config = dict(
    method='mae',
    encoder_head_dim=64,
    encoder_qk_norm=False,
    encoder_parallel_block=False,
    encoder_width=160,
    optimizer='cautious_adamw',
    eps=1e-06,
    max_steps=13200,
    weight_decay=0.0,
)
Rows from block 10 of the encoder of a small masked image model, named by matrix and row number. Rows with one number belong to one neuron. Each number is 50 + 15 x the weight over its row's rms, rounded and kept within 0 to 99. All counts start at 0. After the name is the row's rms in percent of the matrix's.
Before each neuron's rows are labels from the 100 images, of 14848, where the neuron reaches its highest value: "patch colour" is the nearest of a few named colours to the mean colour under the peak. Only what is clearly more common there than usual is listed. The data: photos with spoken descriptions (Open Images, Localized Narratives). In brackets: how many of the 100, against the usual share in percent.
# fc1: MLP up (encoder.blocks.10.mlp.fc1.weight, 640x160), inputs 80-159
# fc2: MLP down (encoder.blocks.10.mlp.fc2.weight, 160x640, transposed), outputs 80-159

patch colour: brown (68 vs 31.7)
fc1.348 099:60 51 54 70 39 69 51 57 54 39 66 50 67 54 63 33 48 51 58 45 32 60 48 44 35 38 73 65 66 32 67 35 26 49 36 37 27 39 39 39 26 54 66 65 57 26 66 48 25 70 48 48 84 43 65 52 76 64 63 53 64 51 62 27 23 64 71 64 75 22 30 63 46 64 34 28 30 16 40 41
fc2.348 116:45 30 31 55 73 44 37 66 63 57 68 60 57 51 28 57 65 38 44 82 45 43 45 46 54 74 56 74 31 50 59 34 42 00 55 55 42 44 45 58 55 44 50 59 62 65 52 37 57 57 46 66 59 55 68 50 48 99 40 52 51 44 46 51 43 67 61 58 44 56 53 40 59 45 28 43 61 37 00 47

patch colour: white (47 vs 6.2)
fc1.251 093:47 37 71 53 46 81 64 74 47 59 30 35 33 28 57 55 17 56 46 60 35 30 51 43 54 79 35 65 65 51 54 46 73 34 49 72 47 50 37 50 43 78 44 54 61 48 66 37 57 04 55 44 60 43 65 60 39 68 65 56 50 48 42 37 51 43 53 52 67 57 45 18 57 41 53 43 32 82 42 47
fc2.251 112:68 53 35 51 74 45 62 80 71 89 53 58 40 62 66 40 73 43 44 43 58 62 26 80 78 35 45 46 21 44 36 57 27 52 42 48 27 37 48 37 65 47 67 68 42 68 42 39 91 52 34 51 57 38 46 55 61 74 53 44 60 69 53 63 55 63 70 32 70 45 62 45 42 24 37 23 27 26 08 48

patch colour: white (31 vs 6.2); pink (29 vs 9.3)
fc1.381 104:56 53 53 44 34 65 29 48 37 34 78 41 53 36 49 73 24 57 38 59 49 67 37 57 15 51 59 76 55 55 45 54 35 49 54 55 57 53 55 50 46 53 43 42 34 49 48 53 55 27 37 32 68 39 58 47 09 53 55 42 51 59 52 70 40 46 38 52 46 51 47 60 32 51 54 55 41 47 39 42
fc2.381 119:39 56 38 27 63 36 56 40 54 23 62 54 50 74 30 50 58 46 34 55 34 35 80 58 47 57 66 47 56 59 69 46 61 46 44 33 34 63 41 40 60 64 64 44 78 45 47 43 55 55 62 54 38 39 54 41 62 65 25 48 36 80 90 64 62 51 33 71 35 55 53 51 53 57 41 36 61 41 26 48

patch colour: grey (64 vs 34.9)
fc1.426 103:62 54 36 57 10 21 45 39 37 67 41 40 42 66 41 48 64 97 68 64 52 51 34 71 20 55 66 25 41 59 44 36 61 63 70 38 32 46 42 41 65 37 69 58 65 27 54 33 50 56 40 32 52 55 70 49 50 78 76 68 37 36 66 55 62 62 40 69 66 36 26 53 58 51 64 33 32 66 39 45
fc2.426 103:62 33 64 36 54 48 12 70 42 32 43 55 46 52 50 38 36 18 35 68 40 54 48 17 66 75 36 45 49 62 69 81 72 41 50 49 60 54 49 34 64 37 27 64 13 64 42 36 38 44 31 50 43 55 46 57 30 76 43 40 48 62 53 40 31 51 52 37 72 63 43 58 48 56 27 48 51 68 06 47

patch colour: white (39 vs 6.2); pink (37 vs 9.3)
fc1.108 095:49 86 54 58 41 62 70 43 46 66 18 63 39 25 49 55 54 67 63 36 42 52 62 51 37 76 52 46 36 57 52 61 52 57 76 59 39 38 63 42 89 54 60 46 55 41 67 61 53 20 29 31 27 54 51 36 62 54 50 60 78 60 52 43 34 59 46 63 56 63 45 71 23 29 73 69 54 69 33 66
fc2.108 094:63 56 52 69 89 37 62 62 77 68 56 19 74 57 54 40 55 37 40 21 32 51 52 63 88 48 55 75 38 62 41 30 38 15 34 21 61 53 42 58 46 32 68 65 57 57 75 45 65 59 48 51 70 36 35 42 55 79 32 45 39 63 71 61 33 53 69 47 36 52 73 46 48 31 27 46 73 75 02 58

patch colour: grey (63 vs 34.9)
fc1.561 105:60 33 47 62 52 47 71 40 24 36 32 51 43 44 45 46 43 94 54 68 49 54 68 57 37 66 27 54 24 72 66 51 26 53 54 50 38 73 42 53 53 51 33 37 43 64 59 40 73 50 52 44 55 69 66 69 39 57 67 50 49 44 67 35 49 44 59 50 77 78 54 35 38 68 59 23 87 54 39 40
fc2.561 102:37 52 61 50 15 70 56 32 79 55 75 34 58 62 55 42 56 33 51 01 59 46 43 29 20 47 77 34 77 50 13 69 55 49 32 32 80 40 50 59 52 47 50 40 59 50 67 75 45 48 59 54 80 52 73 53 43 75 49 66 48 60 34 19 33 74 49 23 28 41 73 63 71 50 60 71 59 47 29 70

patch colour: brown (70 vs 31.7)
fc1.558 103:54 58 53 52 51 55 20 45 20 30 61 48 46 51 43 61 54 61 61 75 31 27 14 41 47 57 52 81 72 54 57 58 43 55 58 67 55 48 75 43 50 68 42 32 68 50 57 72 31 48 46 47 36 26 35 46 81 34 49 59 80 53 58 39 57 57 46 58 53 63 42 54 26 45 46 14 52 53 32 53
fc2.558 099:42 37 73 34 81 58 39 72 48 44 65 79 61 64 56 55 64 70 67 80 50 43 57 47 50 44 45 63 39 26 52 42 62 15 47 22 41 63 43 45 51 27 55 57 71 37 48 65 67 46 55 45 42 46 49 58 46 87 18 73 57 49 33 32 57 56 68 48 60 28 91 30 46 58 39 72 65 40 00 43

patch colour: white (59 vs 6.2)
fc1.544 090:47 64 38 45 44 75 52 41 44 39 53 65 57 36 34 83 42 51 51 44 44 61 53 83 24 52 30 59 53 47 60 44 57 41 45 60 21 53 41 25 25 65 23 24 24 22 67 43 36 40 53 57 31 20 49 49 54 55 48 67 69 42 68 57 50 35 39 45 61 49 63 28 42 57 31 65 42 01 32 64
fc2.544 071:46 52 58 39 37 64 57 36 43 40 37 65 53 51 28 42 57 55 41 99 44 36 58 40 46 41 30 47 54 66 49 44 51 00 56 61 43 66 41 58 48 47 35 65 54 38 52 36 41 53 37 59 49 64 41 41 56 99 71 60 64 37 55 47 13 56 59 50 46 60 46 58 34 49 42 48 48 33 00 28

patch colour: white (34 vs 6.2); pink (34 vs 9.3)
fc1.115 107:39 12 48 60 45 58 52 88 52 53 71 75 55 22 40 80 31 56 49 72 34 44 43 21 65 56 46 53 43 57 47 62 54 36 27 61 55 28 41 40 64 34 20 51 31 49 73 49 40 48 65 55 37 42 58 65 44 50 52 27 60 77 86 27 46 44 33 59 64 65 26 38 44 57 41 74 48 46 22 45
fc2.115 099:50 78 51 46 73 43 67 59 52 67 65 55 58 68 59 26 71 22 28 47 55 69 55 43 50 55 59 52 39 37 54 49 66 25 67 29 39 65 51 71 55 33 91 44 47 39 41 56 51 55 52 36 43 25 55 49 66 81 46 52 59 64 56 65 64 61 59 62 02 34 98 58 63 45 34 32 50 28 08 54

patch colour: brown (62 vs 31.7)
fc1.296 102:39 74 38 49 59 58 51 59 50 56 23 94 59 37 64 39 42 41 51 59 37 35 40 55 68 47 53 42 02 67 43 53 55 53 42 76 73 48 58 60 44 57 52 28 44 43 56 52 61 67 18 53 37 49 68 23 46 52 54 33 76 35 46 65 49 51 71 78 33 39 37 44 54 54 39 32 43 26 46 55
fc2.296 115:37 29 63 18 54 30 39 48 44 47 67 42 64 42 50 38 55 41 47 20 59 43 64 42 33 56 61 31 62 56 46 54 61 77 58 50 36 58 20 40 64 78 64 32 34 28 61 39 48 57 80 49 76 65 79 50 64 23 50 70 14 64 79 63 90 32 49 25 64 41 67 54 59 58 50 54 38 53 40 39

patch colour: brown (65 vs 31.7)
fc1.460 090:61 50 55 26 44 74 51 70 44 51 52 67 59 42 56 61 67 61 55 56 43 60 37 51 38 58 29 28 54 48 62 55 71 63 51 64 59 25 69 84 48 39 52 66 50 29 28 60 38 91 55 60 45 69 67 59 42 46 42 47 45 73 50 42 31 46 44 57 16 48 57 45 19 39 43 57 29 40 34 27
fc2.460 101:00 48 54 62 74 41 40 59 33 35 78 62 58 71 34 45 37 42 35 54 76 43 66 60 64 48 83 65 34 44 70 52 23 88 62 67 53 54 46 66 58 33 54 44 60 74 38 33 64 70 43 58 33 34 55 64 42 55 46 46 46 57 77 62 63 46 58 51 59 60 68 29 71 56 37 27 71 36 44 72

patch colour: brown (71 vs 31.7)
fc1.548 098:41 54 59 57 54 36 51 41 57 97 39 68 41 54 24 49 58 63 50 48 39 24 51 71 76 71 40 43 48 59 48 36 60 45 61 74 59 59 33 21 37 52 55 21 44 66 60 35 55 80 64 76 58 52 34 47 40 51 83 48 82 53 44 51 37 74 29 58 39 74 44 50 34 58 68 28 70 48 44 56
fc2.548 103:52 51 44 30 67 30 41 55 59 11 47 60 75 53 45 46 27 49 77 58 38 41 60 36 40 66 66 58 45 30 64 53 48 53 55 39 56 41 60 67 77 54 42 37 44 68 60 56 35 54 51 46 66 62 53 57 70 45 22 87 37 45 71 48 45 33 47 35 49 20 79 32 56 61 26 55 40 31 26 38

patch colour: white (50 vs 6.2); pink (43 vs 9.3)
fc1.209 110:32 51 82 67 28 68 66 36 24 29 46 65 40 40 62 53 19 67 58 32 39 26 59 60 46 79 24 35 55 44 64 53 58 28 67 62 67 54 69 39 58 71 50 57 49 28 72 57 54 35 63 20 36 46 41 68 18 51 49 50 41 54 51 63 23 38 62 37 43 53 46 55 43 57 53 48 65 50 42 66
fc2.209 117:39 39 43 46 70 09 56 43 48 64 67 31 44 55 77 60 36 66 33 28 52 59 21 54 65 45 17 12 47 65 43 31 46 31 52 32 30 57 57 27 63 49 60 48 57 18 37 71 45 47 77 38 66 42 41 53 67 69 57 54 61 41 40 72 31 32 48 53 51 40 57 60 58 42 39 18 38 55 26 23

patch colour: white (26 vs 6.2)
fc1.298 099:55 30 44 77 34 74 22 33 42 42 37 53 63 59 45 64 33 51 50 59 39 53 39 45 24 53 29 80 22 52 53 59 32 52 43 65 52 54 60 63 52 06 36 38 36 51 61 62 29 44 38 44 35 42 60 63 64 55 35 56 55 71 35 47 29 55 43 56 58 49 52 72 59 72 45 52 50 51 18 80
fc2.298 074:42 40 37 22 50 55 47 65 52 55 64 44 48 67 55 57 45 38 44 70 46 58 66 53 51 52 59 45 52 29 52 49 53 13 46 40 27 42 73 54 37 40 29 47 61 41 54 43 45 44 52 48 45 61 57 62 65 85 54 66 73 57 68 42 27 51 54 37 53 51 85 55 46 43 44 21 27 51 00 60

patch colour: grey (63 vs 34.9)
fc1.378 094:36 50 55 65 56 38 68 33 54 55 62 44 61 54 50 45 54 46 30 64 36 49 57 66 53 60 57 40 52 54 59 41 62 56 41 59 63 73 56 62 79 55 49 41 90 54 55 47 52 61 45 74 54 49 46 65 63 71 73 19 70 50 34 49 33 53 64 56 47 35 35 59 43 38 54 70 48 49 40 52
fc2.378 094:22 27 53 52 37 36 34 67 44 45 33 71 16 35 41 68 54 56 49 20 36 43 36 46 29 56 77 32 56 52 24 20 52 61 57 48 42 35 65 48 32 63 57 41 40 18 49 36 41 65 48 48 34 65 55 49 45 40 40 68 40 09 78 73 76 69 21 28 65 81 59 51 56 55 59 38 30 26 44 51

patch colour: pink (25 vs 9.3)
fc1.599 106:30 68 53 51 49 34 15 51 59 52 84 39 53 38 20 32 53 48 41 64 34 76 52 24 57 44 53 67 59 63 46 61 66 38 69 37 61 66 36 30 49 51 34 32 55 62 75 31 46 43 39 49 52 42 42 69 64 51 45 56 64 35 27 51 29 60 58 44 21 21 74 62 56 73 41 69 33 48 52 43
fc2.599 090:66 54 59 00 48 28 44 72 47 46 30 73 36 43 61 43 50 32 24 58 64 60 60 74 90 41 46 61 46 49 44 12 22 46 26 44 60 68 62 43 64 54 57 31 61 42 61 34 44 43 42 58 36 58 55 69 60 75 45 30 62 47 66 75 39 33 63 57 74 40 38 47 69 47 60 21 66 65 26 50

patch colour: brown (61 vs 31.7)
fc1.195 107:22 79 43 43 74 53 70 25 27 64 28 57 34 35 59 39 38 85 52 51 55 31 44 50 44 49 31 43 53 66 59 45 46 59 23 73 40 65 43 56 35 29 44 52 64 45 73 36 45 53 41 38 70 54 74 52 55 40 47 65 74 38 52 68 43 68 56 22 47 48 36 56 28 58 45 44 49 72 21 37
fc2.195 107:77 22 77 54 53 41 33 77 57 27 31 42 55 61 59 37 52 49 65 86 40 49 35 03 40 77 46 55 39 44 60 73 58 49 60 23 51 49 47 55 81 41 51 56 34 77 36 44 74 48 54 42 54 46 43 63 52 53 09 51 27 48 56 39 47 44 53 46 51 39 78 46 48 58 39 76 53 52 27 67

patch colour: pink (48 vs 9.3)
fc1.408 105:61 57 49 54 55 61 43 52 40 61 41 64 65 31 60 49 49 59 51 78 62 37 50 44 31 51 54 51 36 42 63 64 57 47 28 53 73 42 38 55 21 36 64 37 35 49 64 31 56 14 63 56 36 67 42 55 68 57 61 38 55 51 54 55 49 64 36 47 49 41 22 73 60 39 67 58 52 35 52 26
fc2.408 120:41 62 34 61 40 30 51 27 32 10 46 51 60 65 63 35 32 43 49 73 54 67 51 61 52 45 44 24 57 49 54 20 54 23 34 13 80 48 68 55 70 67 69 54 58 29 68 71 44 44 73 48 38 51 42 72 47 35 46 72 31 66 79 64 10 43 60 28 65 23 47 44 47 47 58 34 39 59 18 49