Weights of a small masked image model: encoder layers 16, batches of 512.
Rows from block 12 of the encoder, named by matrix and row number. Each number is 128 + 32 x the weight over its row's rms, rounded and kept within 0 to 255. All counts start at 0. After the name is the row's rms in percent of the matrix's.
# fc2: MLP down (encoder.blocks.12.mlp.fc2.weight, 160x640), inputs 320-479
fc2.21 091 [136  90 103 136  81 141 171 153  54 101  53 137  74 159 139 150 103  85 188  77 164 157 131 142  99 105 142 134 129   0 144  81 110  83 148 120 165 123 135 138 158 126 106 107 136 134 113 117 174 132  63 148 156 148 144 152 143 150 108 102 191 148 138 140 110 158 124  97 114 152  77 120  94  96  87 117 146 148 156 134 120  64 168 136 127 143 111 116  92 154 114 126  60  66  98  66 137 133 119 153 127  97 141  94  63 158 121 158 109  63 107 117 127 169 136 142 109 141 123  90 137 177 130 120  80  38 118  94 124 146 129 110  53 170 128 191 104 110  88  93  49 108  87 172 142  61 149 151 165  97 121 127 151 171 122 159 117 173 126 147]
fc2.22 061 [139 143 138 159 132 135 146 128 144 139  98 134  98 161 154 144 137  90 163   0 153 106 187 127 149 109 158 138 146 125 140 185 177 129 123 131 121 141 111  80 219 145 134 124 124 106 134 135 116  75 126 108 153 128 168 106 148 105 112 165 214 127 102 130 130 149 156 131 107 120 138 177 162 131 156 121 111 205 110 128 144 163 142 113 131  94 131   0 110 125 152  94  92 126 136 141  83 142 116 135 113 208  90 118 144 107 135 151 147 158 145 153 121 109 101 135 119 113 143 147 129 159 137  95 108 212 168  77 123 162 126 133 136 132 135  75 117 139 125 152 125 150 155 181 165 132 150 161 142 178 198 134 113 146 141 125 126 150 201 119]
fc2.23 107 [ 97  46 147 122  89  40 124 133  68 142  65 149  35  13 101 138 127  84 140  99 109 110 135 147 145 128  86 127 148 149 107 117 127  83 128 149 152 149  88 159 169 160 138 122 136  79 149 126 110 120  70 140 101 142 134 120  99  99  38 106 203 122 116 149  97 143  90 111 148 155 154  71 116  94 112 126 122  43 149 131 148 145 173 154 164  82  99 130 131 117  85 137 147 103 123  89 108 168 132 147 153 185 116 149 125 127 147 100  67  97 111 141 141 146  48 135 123  79  71 101 142 137 131 145  79  38 115 125 145  85 108 109 126 138 125 119 146 111  89  76 111 115 111 122 160 119 146  72 141 114 110 116 149  78 137 127 138 177  56 143]
fc2.24 088 [138 115  96 156 171 141 118 128 155 112 139 144 113 182  40  78  97  79 149  88 126 161  98 111 131  87 169 102 104 105 171  96 127 171 134 145 131 140 198 137 119 101 104 151 115 198 119 119 128 116 124 137 113 136 102 161 170 130  66 145   0 140 212 115 197 135 162 151 133 138 125 133 159 105 166 116 136  44 146 127 179  77 124 122 164 111  90  40 103 162 155 119 171 118 121 113 147 181 125 122 127  93 117 155 145 125 138  99 183 129 135 134 126 146 103 123 108  74 157 103 124 171 100 128 121 175 133 201 132 125 149 139 168 136 162 157 138 140 175 129 136 143 132 116 167 104 133  98 160 142 107  82 116 138 163 115 185  59  43 153]
fc2.25 087 [158 194  97 134 136 178 138 151 129 103  69 127 149 147 130 160 163  45 117  83 139 120 131 141 173  99 125 134 119  82 128 212 139 165 137 136 132 161 116 142  69 163 123 126 136  96 111 161  87 121 100 147 151 141 156 107  87  87  87 108 229 129 147 151 147 135 118 111 132 133 130 121 136 169 120 157 146 139 114 139 130  92 130 139 127 107 110 119 127 173  59 144  82  94 103 100 100 144 140 144 187 178 229 135 151 124 131 102 137 137 125  95 134 140 126 136  93 116 165 148 129 155 153 129 120  45 110 115 116 184  99 127  89 163 143 103  84 166 146 106  88 147 101 179 102 149 154 174 113 113 177  85 141 143 125 161 127 164  89 140]
fc2.26 077 [129  98  57 118 182  81 133 115  84 138  75 134 130 129  74 146 109 124 133  96 110 114  52 135 192  87 125 140 125 187 133  82 136 124 147  92 137  90 138 119   0  97 149 141 139 135 100 158  91  93 176 116 155 135 215 138 142 139 114 112 165 181 150 151  92 108 133  97 150 165 157 133 126 149  75 106 124 177 139 130 128 165 105 140 162 128 141 119 110  83  46 142 116 141 172  99 143 151 130 127 101  16 160 113 158  79 159 127  88 114 113 112 117 132 124 144 128 135 115 127 166 135 170  87 126 174 156 162 121 149  98 144  59 149 117 158 205 123 180 133 128 129 114 112 142 174 137 118 153 160 108 194  99 114 104 154 103 117  79 130]
fc2.27 093 [133 168 151 175 138 159 131 144  89 126 136 115 120 160 152  67 131  48 133  83 107  93 150 149 128 111  82 129 125 194 107 166 102  88 152 142 148  78 141 157 246 145 108 173 135 111  82 138 127 117 129 131 140 146  53  79 137 177 132 146 102  96 111 131 108 131 154 143 138 134 140 190 101 137 108 184 135 150 133 138 163 122 211 121 128 157 130   0 146 184  78 140  98 125 143 104 101 107 137 143 157 201  51 137 168 119 146 106 108 124 165 100 149 110 146 141 139 172 144 116  77  82 106  34  90 122 138 110 163 145 111 147  87 140 148  96  87 122 115 109 106  77 141 105 150 150 150  59 113 146 152 151 139 105 135 170 162  89 184 149]
fc2.28 087 [124 124  92 132 139 130 113 126 196 139 151  87 188 128 156 114 120 159 108 142 149 124  74 128 137 167 136 173 117 117 155 143 146 179 115 126 113 128 218 125 137 140 157 146 128 151 132 120 139 167 129 112 166 115 129 105 108 175 152 100  24 134 155 109 118  97  55 118 143 123 139 154 174 147 145 172 111  35 130 140  90 153 149 120 189 109 162  55 177 175 128 147 161 167 173 130 139 173 165 112 163 166 138 143 130  91 121 159 186 163 153 136 122 109 161 103 184  84 143 198 123 139 105 107 123  37 102 115 121 111 126 137 121 117 128 146  95  97 113 129  92 127 136 120 127 178 121 160 101 127 141  27 106 119 105 106 127 155 107 107]
fc2.29 086 [146 117 200 161 116 137 128 114  81 137 147 109 151 100 147 116 108 192 176  88 123 107 176 123 115 119 104 135 123 108 189 208  92  97 150 109 132 119 146 139 160 131 156 165 111 210 131 104 159 137 220 120 165 127 173 202 185 139 134 170  58 225 152 128 119 134 131 120 117 145 155 171 119 190 126 128 124 102 145 128 151 168 164 123 129 173 138 209  94 143 151 116 166 155  94 126 123 138 131 118  88 169  81 103 102 199 139 132 103 172 121 138 105 128 123 115 109 177 131 145 121 123 162 111 157 117 168 116 127 106 116 120 191 108 154 154  95 121 137 207  51 203 160 144  86  87 113 140 174 151 111 192 134 135 130 160 120 125 171 122]
fc2.30 096 [135 121 144 162 106 165 127 117  94 178 138 133 146  88 202 165 124 174 129  66 109 113 148 115 174 107 161 136 150 144 130 197 151 110 112 119 116  96  47 130 143  95 154 127 107 122 139 149 123 125 219 111 125 124 159 153  95 152  85 123 166 133 106 138 124 127 143 133 119 130 190 122 133 175 150 156 104 182 106 132 212 129 102 135 122 119  92  54 142  99 102 136 152 145 110 101 147 123 155 130 140  93 180 152 124 133 117 115 103 180 115 150 117 119 115 109 107 105 150 112 123 161 115 157 129 255 138 151 118 123 150 132 131 128 143  97 103 150 158 138  96 166 102  60 138 136 111 136 159 131 175 224 135 135 146 149 119 169 107 120]
fc2.31 097 [132 134 159 115 104 125 144 151  82  98 125 143 148  93  50 133 108 155 133 145 174 125  73 144 152 167 150 104 106  48 151 152 126 112 131 123 153 137 156 129  92 128  83 144 156  87 137 153 114 128 190 161  71 143 122 142 124  23  76 162 117 124  79 160 122 162 120  78 117 146 118 162 146  54 103  89 138  96 132 141  92 143  99 152  99  59 104 150  92 137  98 129  98 132 123 148 110 101 154 148 103 122 139  72 188 124 148 136  75 118 120 177 131 160 100 169  95 120 127  85 103 164  94 142 109 147 139 178 146 136  58  80 221 158  82 132 132 151 213 154  71 117  81  82 118 117 141 153  92 155 141 119 154 117 110 104 120 137  96 145]
fc2.32 085 [130 139 139 113 126 210 116 130 145 121 185 155  93 155 134 144 164 126  77 108 172 103 110 113  91 197 103 104 133 167 130 128 169 172 118 122 123 127 196 106 117 151 107 176 111 127 123 140 175 130 172 113 149 113 131 136 135 151 176 157 207 139 162 116 143 123  95 142 111 103 141 117 109 163 114 182 118 138 103 110 118 134 143 109 144 108 131 130 117 129 175  81 108  80 127 169  75 105 110 133  92 127  69 122 215 121 117 165 120 145 156 124 127 119 138 138 194 107 149 103  57  73 116  92 152  98 127 127 121 109 103 117  59 102 123 153  97 108 144 137 148 167 144 137 139 118 120 122 137 174 162 124 117 144 122  86 117 158 255 120]
fc2.33 096 [ 94 149 134 162  82 113 118 129 114 117 171 111 119 153  33 176  94 199 145 157 128  99 113 105 142 172 148 148 133 148 138 134 192 126 126 115 152  96 150 146 158 202 146 107 152 124 127 127 135 184 117 137 155 126 127 140 120  96 143 149  66  86 119 138 129 123 176 148 110 116 154 148 143  99 160 112 120 124 128 127 121 125 135 138 175 126 119 255  95 179  92 139 106  82 174 190 149 158 105 131 147  90 127 124 136 202 122 145 154 137 161 149 115 140 114 134 139  89  99 136 156  78 129 140 133 151 130 151 108  75 152 120 122 116 181 133 101 161 141 110 145 196  96 172 161 148 112 148 147 238  73 135 130 143 113 130 113 187 152 115]
fc2.120 108 [115 125 185  75 103 141 117 109 166 171 215 100 150  99 135 156 179 155 140 109 151 160 165 104 122 125  98 158 175 251 140 194 116 154 126 136  92 123 178 170 147 135 128 141 104  89 119 119  79 151 178 118 140  94 137 182  92 164 147 150 148 167  74 114  83 117 225  90 117 112 140 170 117 158 175 147  88 131 108 108 146 158 115 115 150 127 136 227 111 139 142 125 191 109 137 195 152 174 133  97 121 106 138 148 142 112 120 105  80 189 137 128 107 102 158 103 143 120 139 145  74 110 125 158 115 186 163 136 115 140 128 172 120 108 116 162 104 166 140 166 116 126 142 141 111 135  98 124 158 129 166 155 118 120 147 114 124 196 154 112]
fc2.121 092 [128 146 151 143  97 159 122 128  94 122 177 147 142  87 135 145  93 100 153   5  93 127 109 147 145 132 114 141 120 154 137  95 154 152 161 156 137 148 155 106 137 172 122 127 109  93 123 150 111 125 172 135 135 137  94 139  94 161 171 138  40 128  85 138 139 171  80 138 188 137  86  96 159 116 167  72 136   2 154 135 195 110 184 139 122 116  93 255 159 150  97 113 154 101  93 124  78 124 151 135 103  85 145 146 131 133 144  60 122  50 124 141 138 141  88 133  76 140 170 124 136 114 125 142 153 117 128 193 140 104 108 109  98 142 166 115 139 106 172  72 162  58 140 100 165 128 144 151 110 124  74  75 143  71 152 122 113 145  53 140]
fc2.122 102 [125 126 155 127 104 132 123 102 130 181 131  86 117 176 156 200 142 102 168 142 167 132 141 107  92 124 159 143 122 117 106 174 122 220 115 125  69 106 131 114 184 131 104  78 108 154 202  92  89 104 222 111 115 107 156 131 125 188 152  90 163 136 155 106 152 120 159 120 112  76 148 113 130 160 157 169 122 137 112 105 195 137 192 111 130 146 124 191 158 150 126  94 145 190 158 160 140 171 144  84 131 198 127 128 159 127 110  95 194 126 129  89 109  98 155 104 115 150 164 120 177 113 123 197 178 135 116 100  81 134 186 188 124  99 174 141  72 109 122 179 110  95 132 157 139 121  87  84  56 149 148 177 111 119 101  86 120 173 181  98]
fc2.123 065 [143 141  87 119  90 125 165 149  99 148 118 128 141 110 134 137 105 205 157 158 115 122  81 160 135 190 122 144 107 107 149 124 127 125 147 121 151 143 143 104  77  89  83 146 161 169 137 152 144 101 106 145 125 151  64 141  96 135 144  87 111 112 162 154  98 135 142 186 125 154 165  20 119 117 100 110 172  62 147 163  55 129 110 169 135 150 103 102 122 155 148 131 131 104 116 115 146 174 151 155 136  96 161 132 122 146 148 123 182 126 134  96 163 165 135 141 125 169 138 140  96  84 130 126 163  99  83 108 149 178 168 141  63 168 116 137  82 121 116 105 121  83  92  98  63 144 155 137 115 114 107  89 127 123 117  92 100 131  48 157]
fc2.124 111 [116 164  87 159  95 177 107 128 121 124 130 141  75 137  63 110 115 124  88  85 151 192  71 136 111 143  92 119 131 122 122 112 161 134 126 129 135 178 127 109 116 154 106  77 134  65 154 132 119 140  72 136 146 124 217  94 139 101 177 109 236 118  83 138 134 128  90 132 180 118 146 193 102  88  95 115 133 128 128 136  83 104 213 133 124 135 103 186 170  85  66 131 126 102 120 131 116 107 152 130 178  11 109 139 108 132 137  98 136  82 122  96 136 134 136 126 115  98 202  87 178  86 111 195 119  86 106 145 119 127 139 117 102 148 117  58 141 145 169 115 174 103 113  73 115 147 119 179  83 149 142 128 144 138 123 155  78 117 121 150]
fc2.125 117 [102 153 189 152 124 127 105 103 165 191 128 128 129 153 189 112 117 131  87 183 101 112 144  77 122 193 116 154 115 146 149 133 126 122  85 101  87 125 127 104 142 128 149 142  93 145 105  76 170 137  96  86 102  84 103  95 110 121 129 100 152 156 128  68 174  94 134 167 143  85 130 123 115 192  72 144  77  88  97  91 122 181 165  75 131  99 101 114 115 162 179 131 137 118 145 166 104 134 146  72 146 168 119 132 162 152  98 105 144 204 114 120 101  79 167  71 177 149  93 182  85 178 172 129 130 166  91 125  89 132 150 139 118  57 141 134 119 106 102 139 179 136 165 142 141 153  86 120 127 122 177 140  85 153 102 120 107 172 161  66]
fc2.126 082 [129 135 115  97 136  81 134 113 117 131 106 116  91  99 106  90 145 148 112 120 129 122 117 135 112 104 152 115 108 155  90 157  97 185 151 147 127 104 159 144 198 128  97 126 143 168 127 131 103 120 110 138 141 122 111 152 107 106 119 136 215 117 141 136 194 113 126  89 104 124 172 191 154 153 107 140 135 190 110 137 131 102 173 109  81 154 144 205 120 105 104 130 158 110 123 176 145 114 132 166  52 123 116  97 155  87 146 113 141  89 118 129 136 128 137 121 121 116  42 195 161 131 119 213 145  94 110  96 120 173 119 165  73 152 168 138 101 136 113 174  99  83  79  98  55 120 132 179 137 124 124 115 127 145 133 144 159 108 141 133]
fc2.127 088 [132 128  90 133 141 113 112 117 159 109 174 150 141 148  51 124 125  80 143 162 161 116  55 107 140 191 145 107 115 141  99  86  99 131 108 127 120 119 154  91 124 114 115 164 116 162 124 123 128 169 137 114 134 116 192 140 120 192 142 124  94 173 141 120 120 134 123 174 141 115 119  89 155 110 144 170 125 198 119 112  26 128 102 117 169 121 186 255  95 114 136 117 145 133 139 155 150 120 141 140  98  68  91 164 107 105 109  60 129  62 126 125 114 130 142 120 125 135 173 135 206 153 103 158 132 172 100 134 111 104 132 175  57 119 114 111  80 115 119 170 137  76 106 146 160 144 112  62 146 158  98 197 125 114 141  34 120 201 122 130]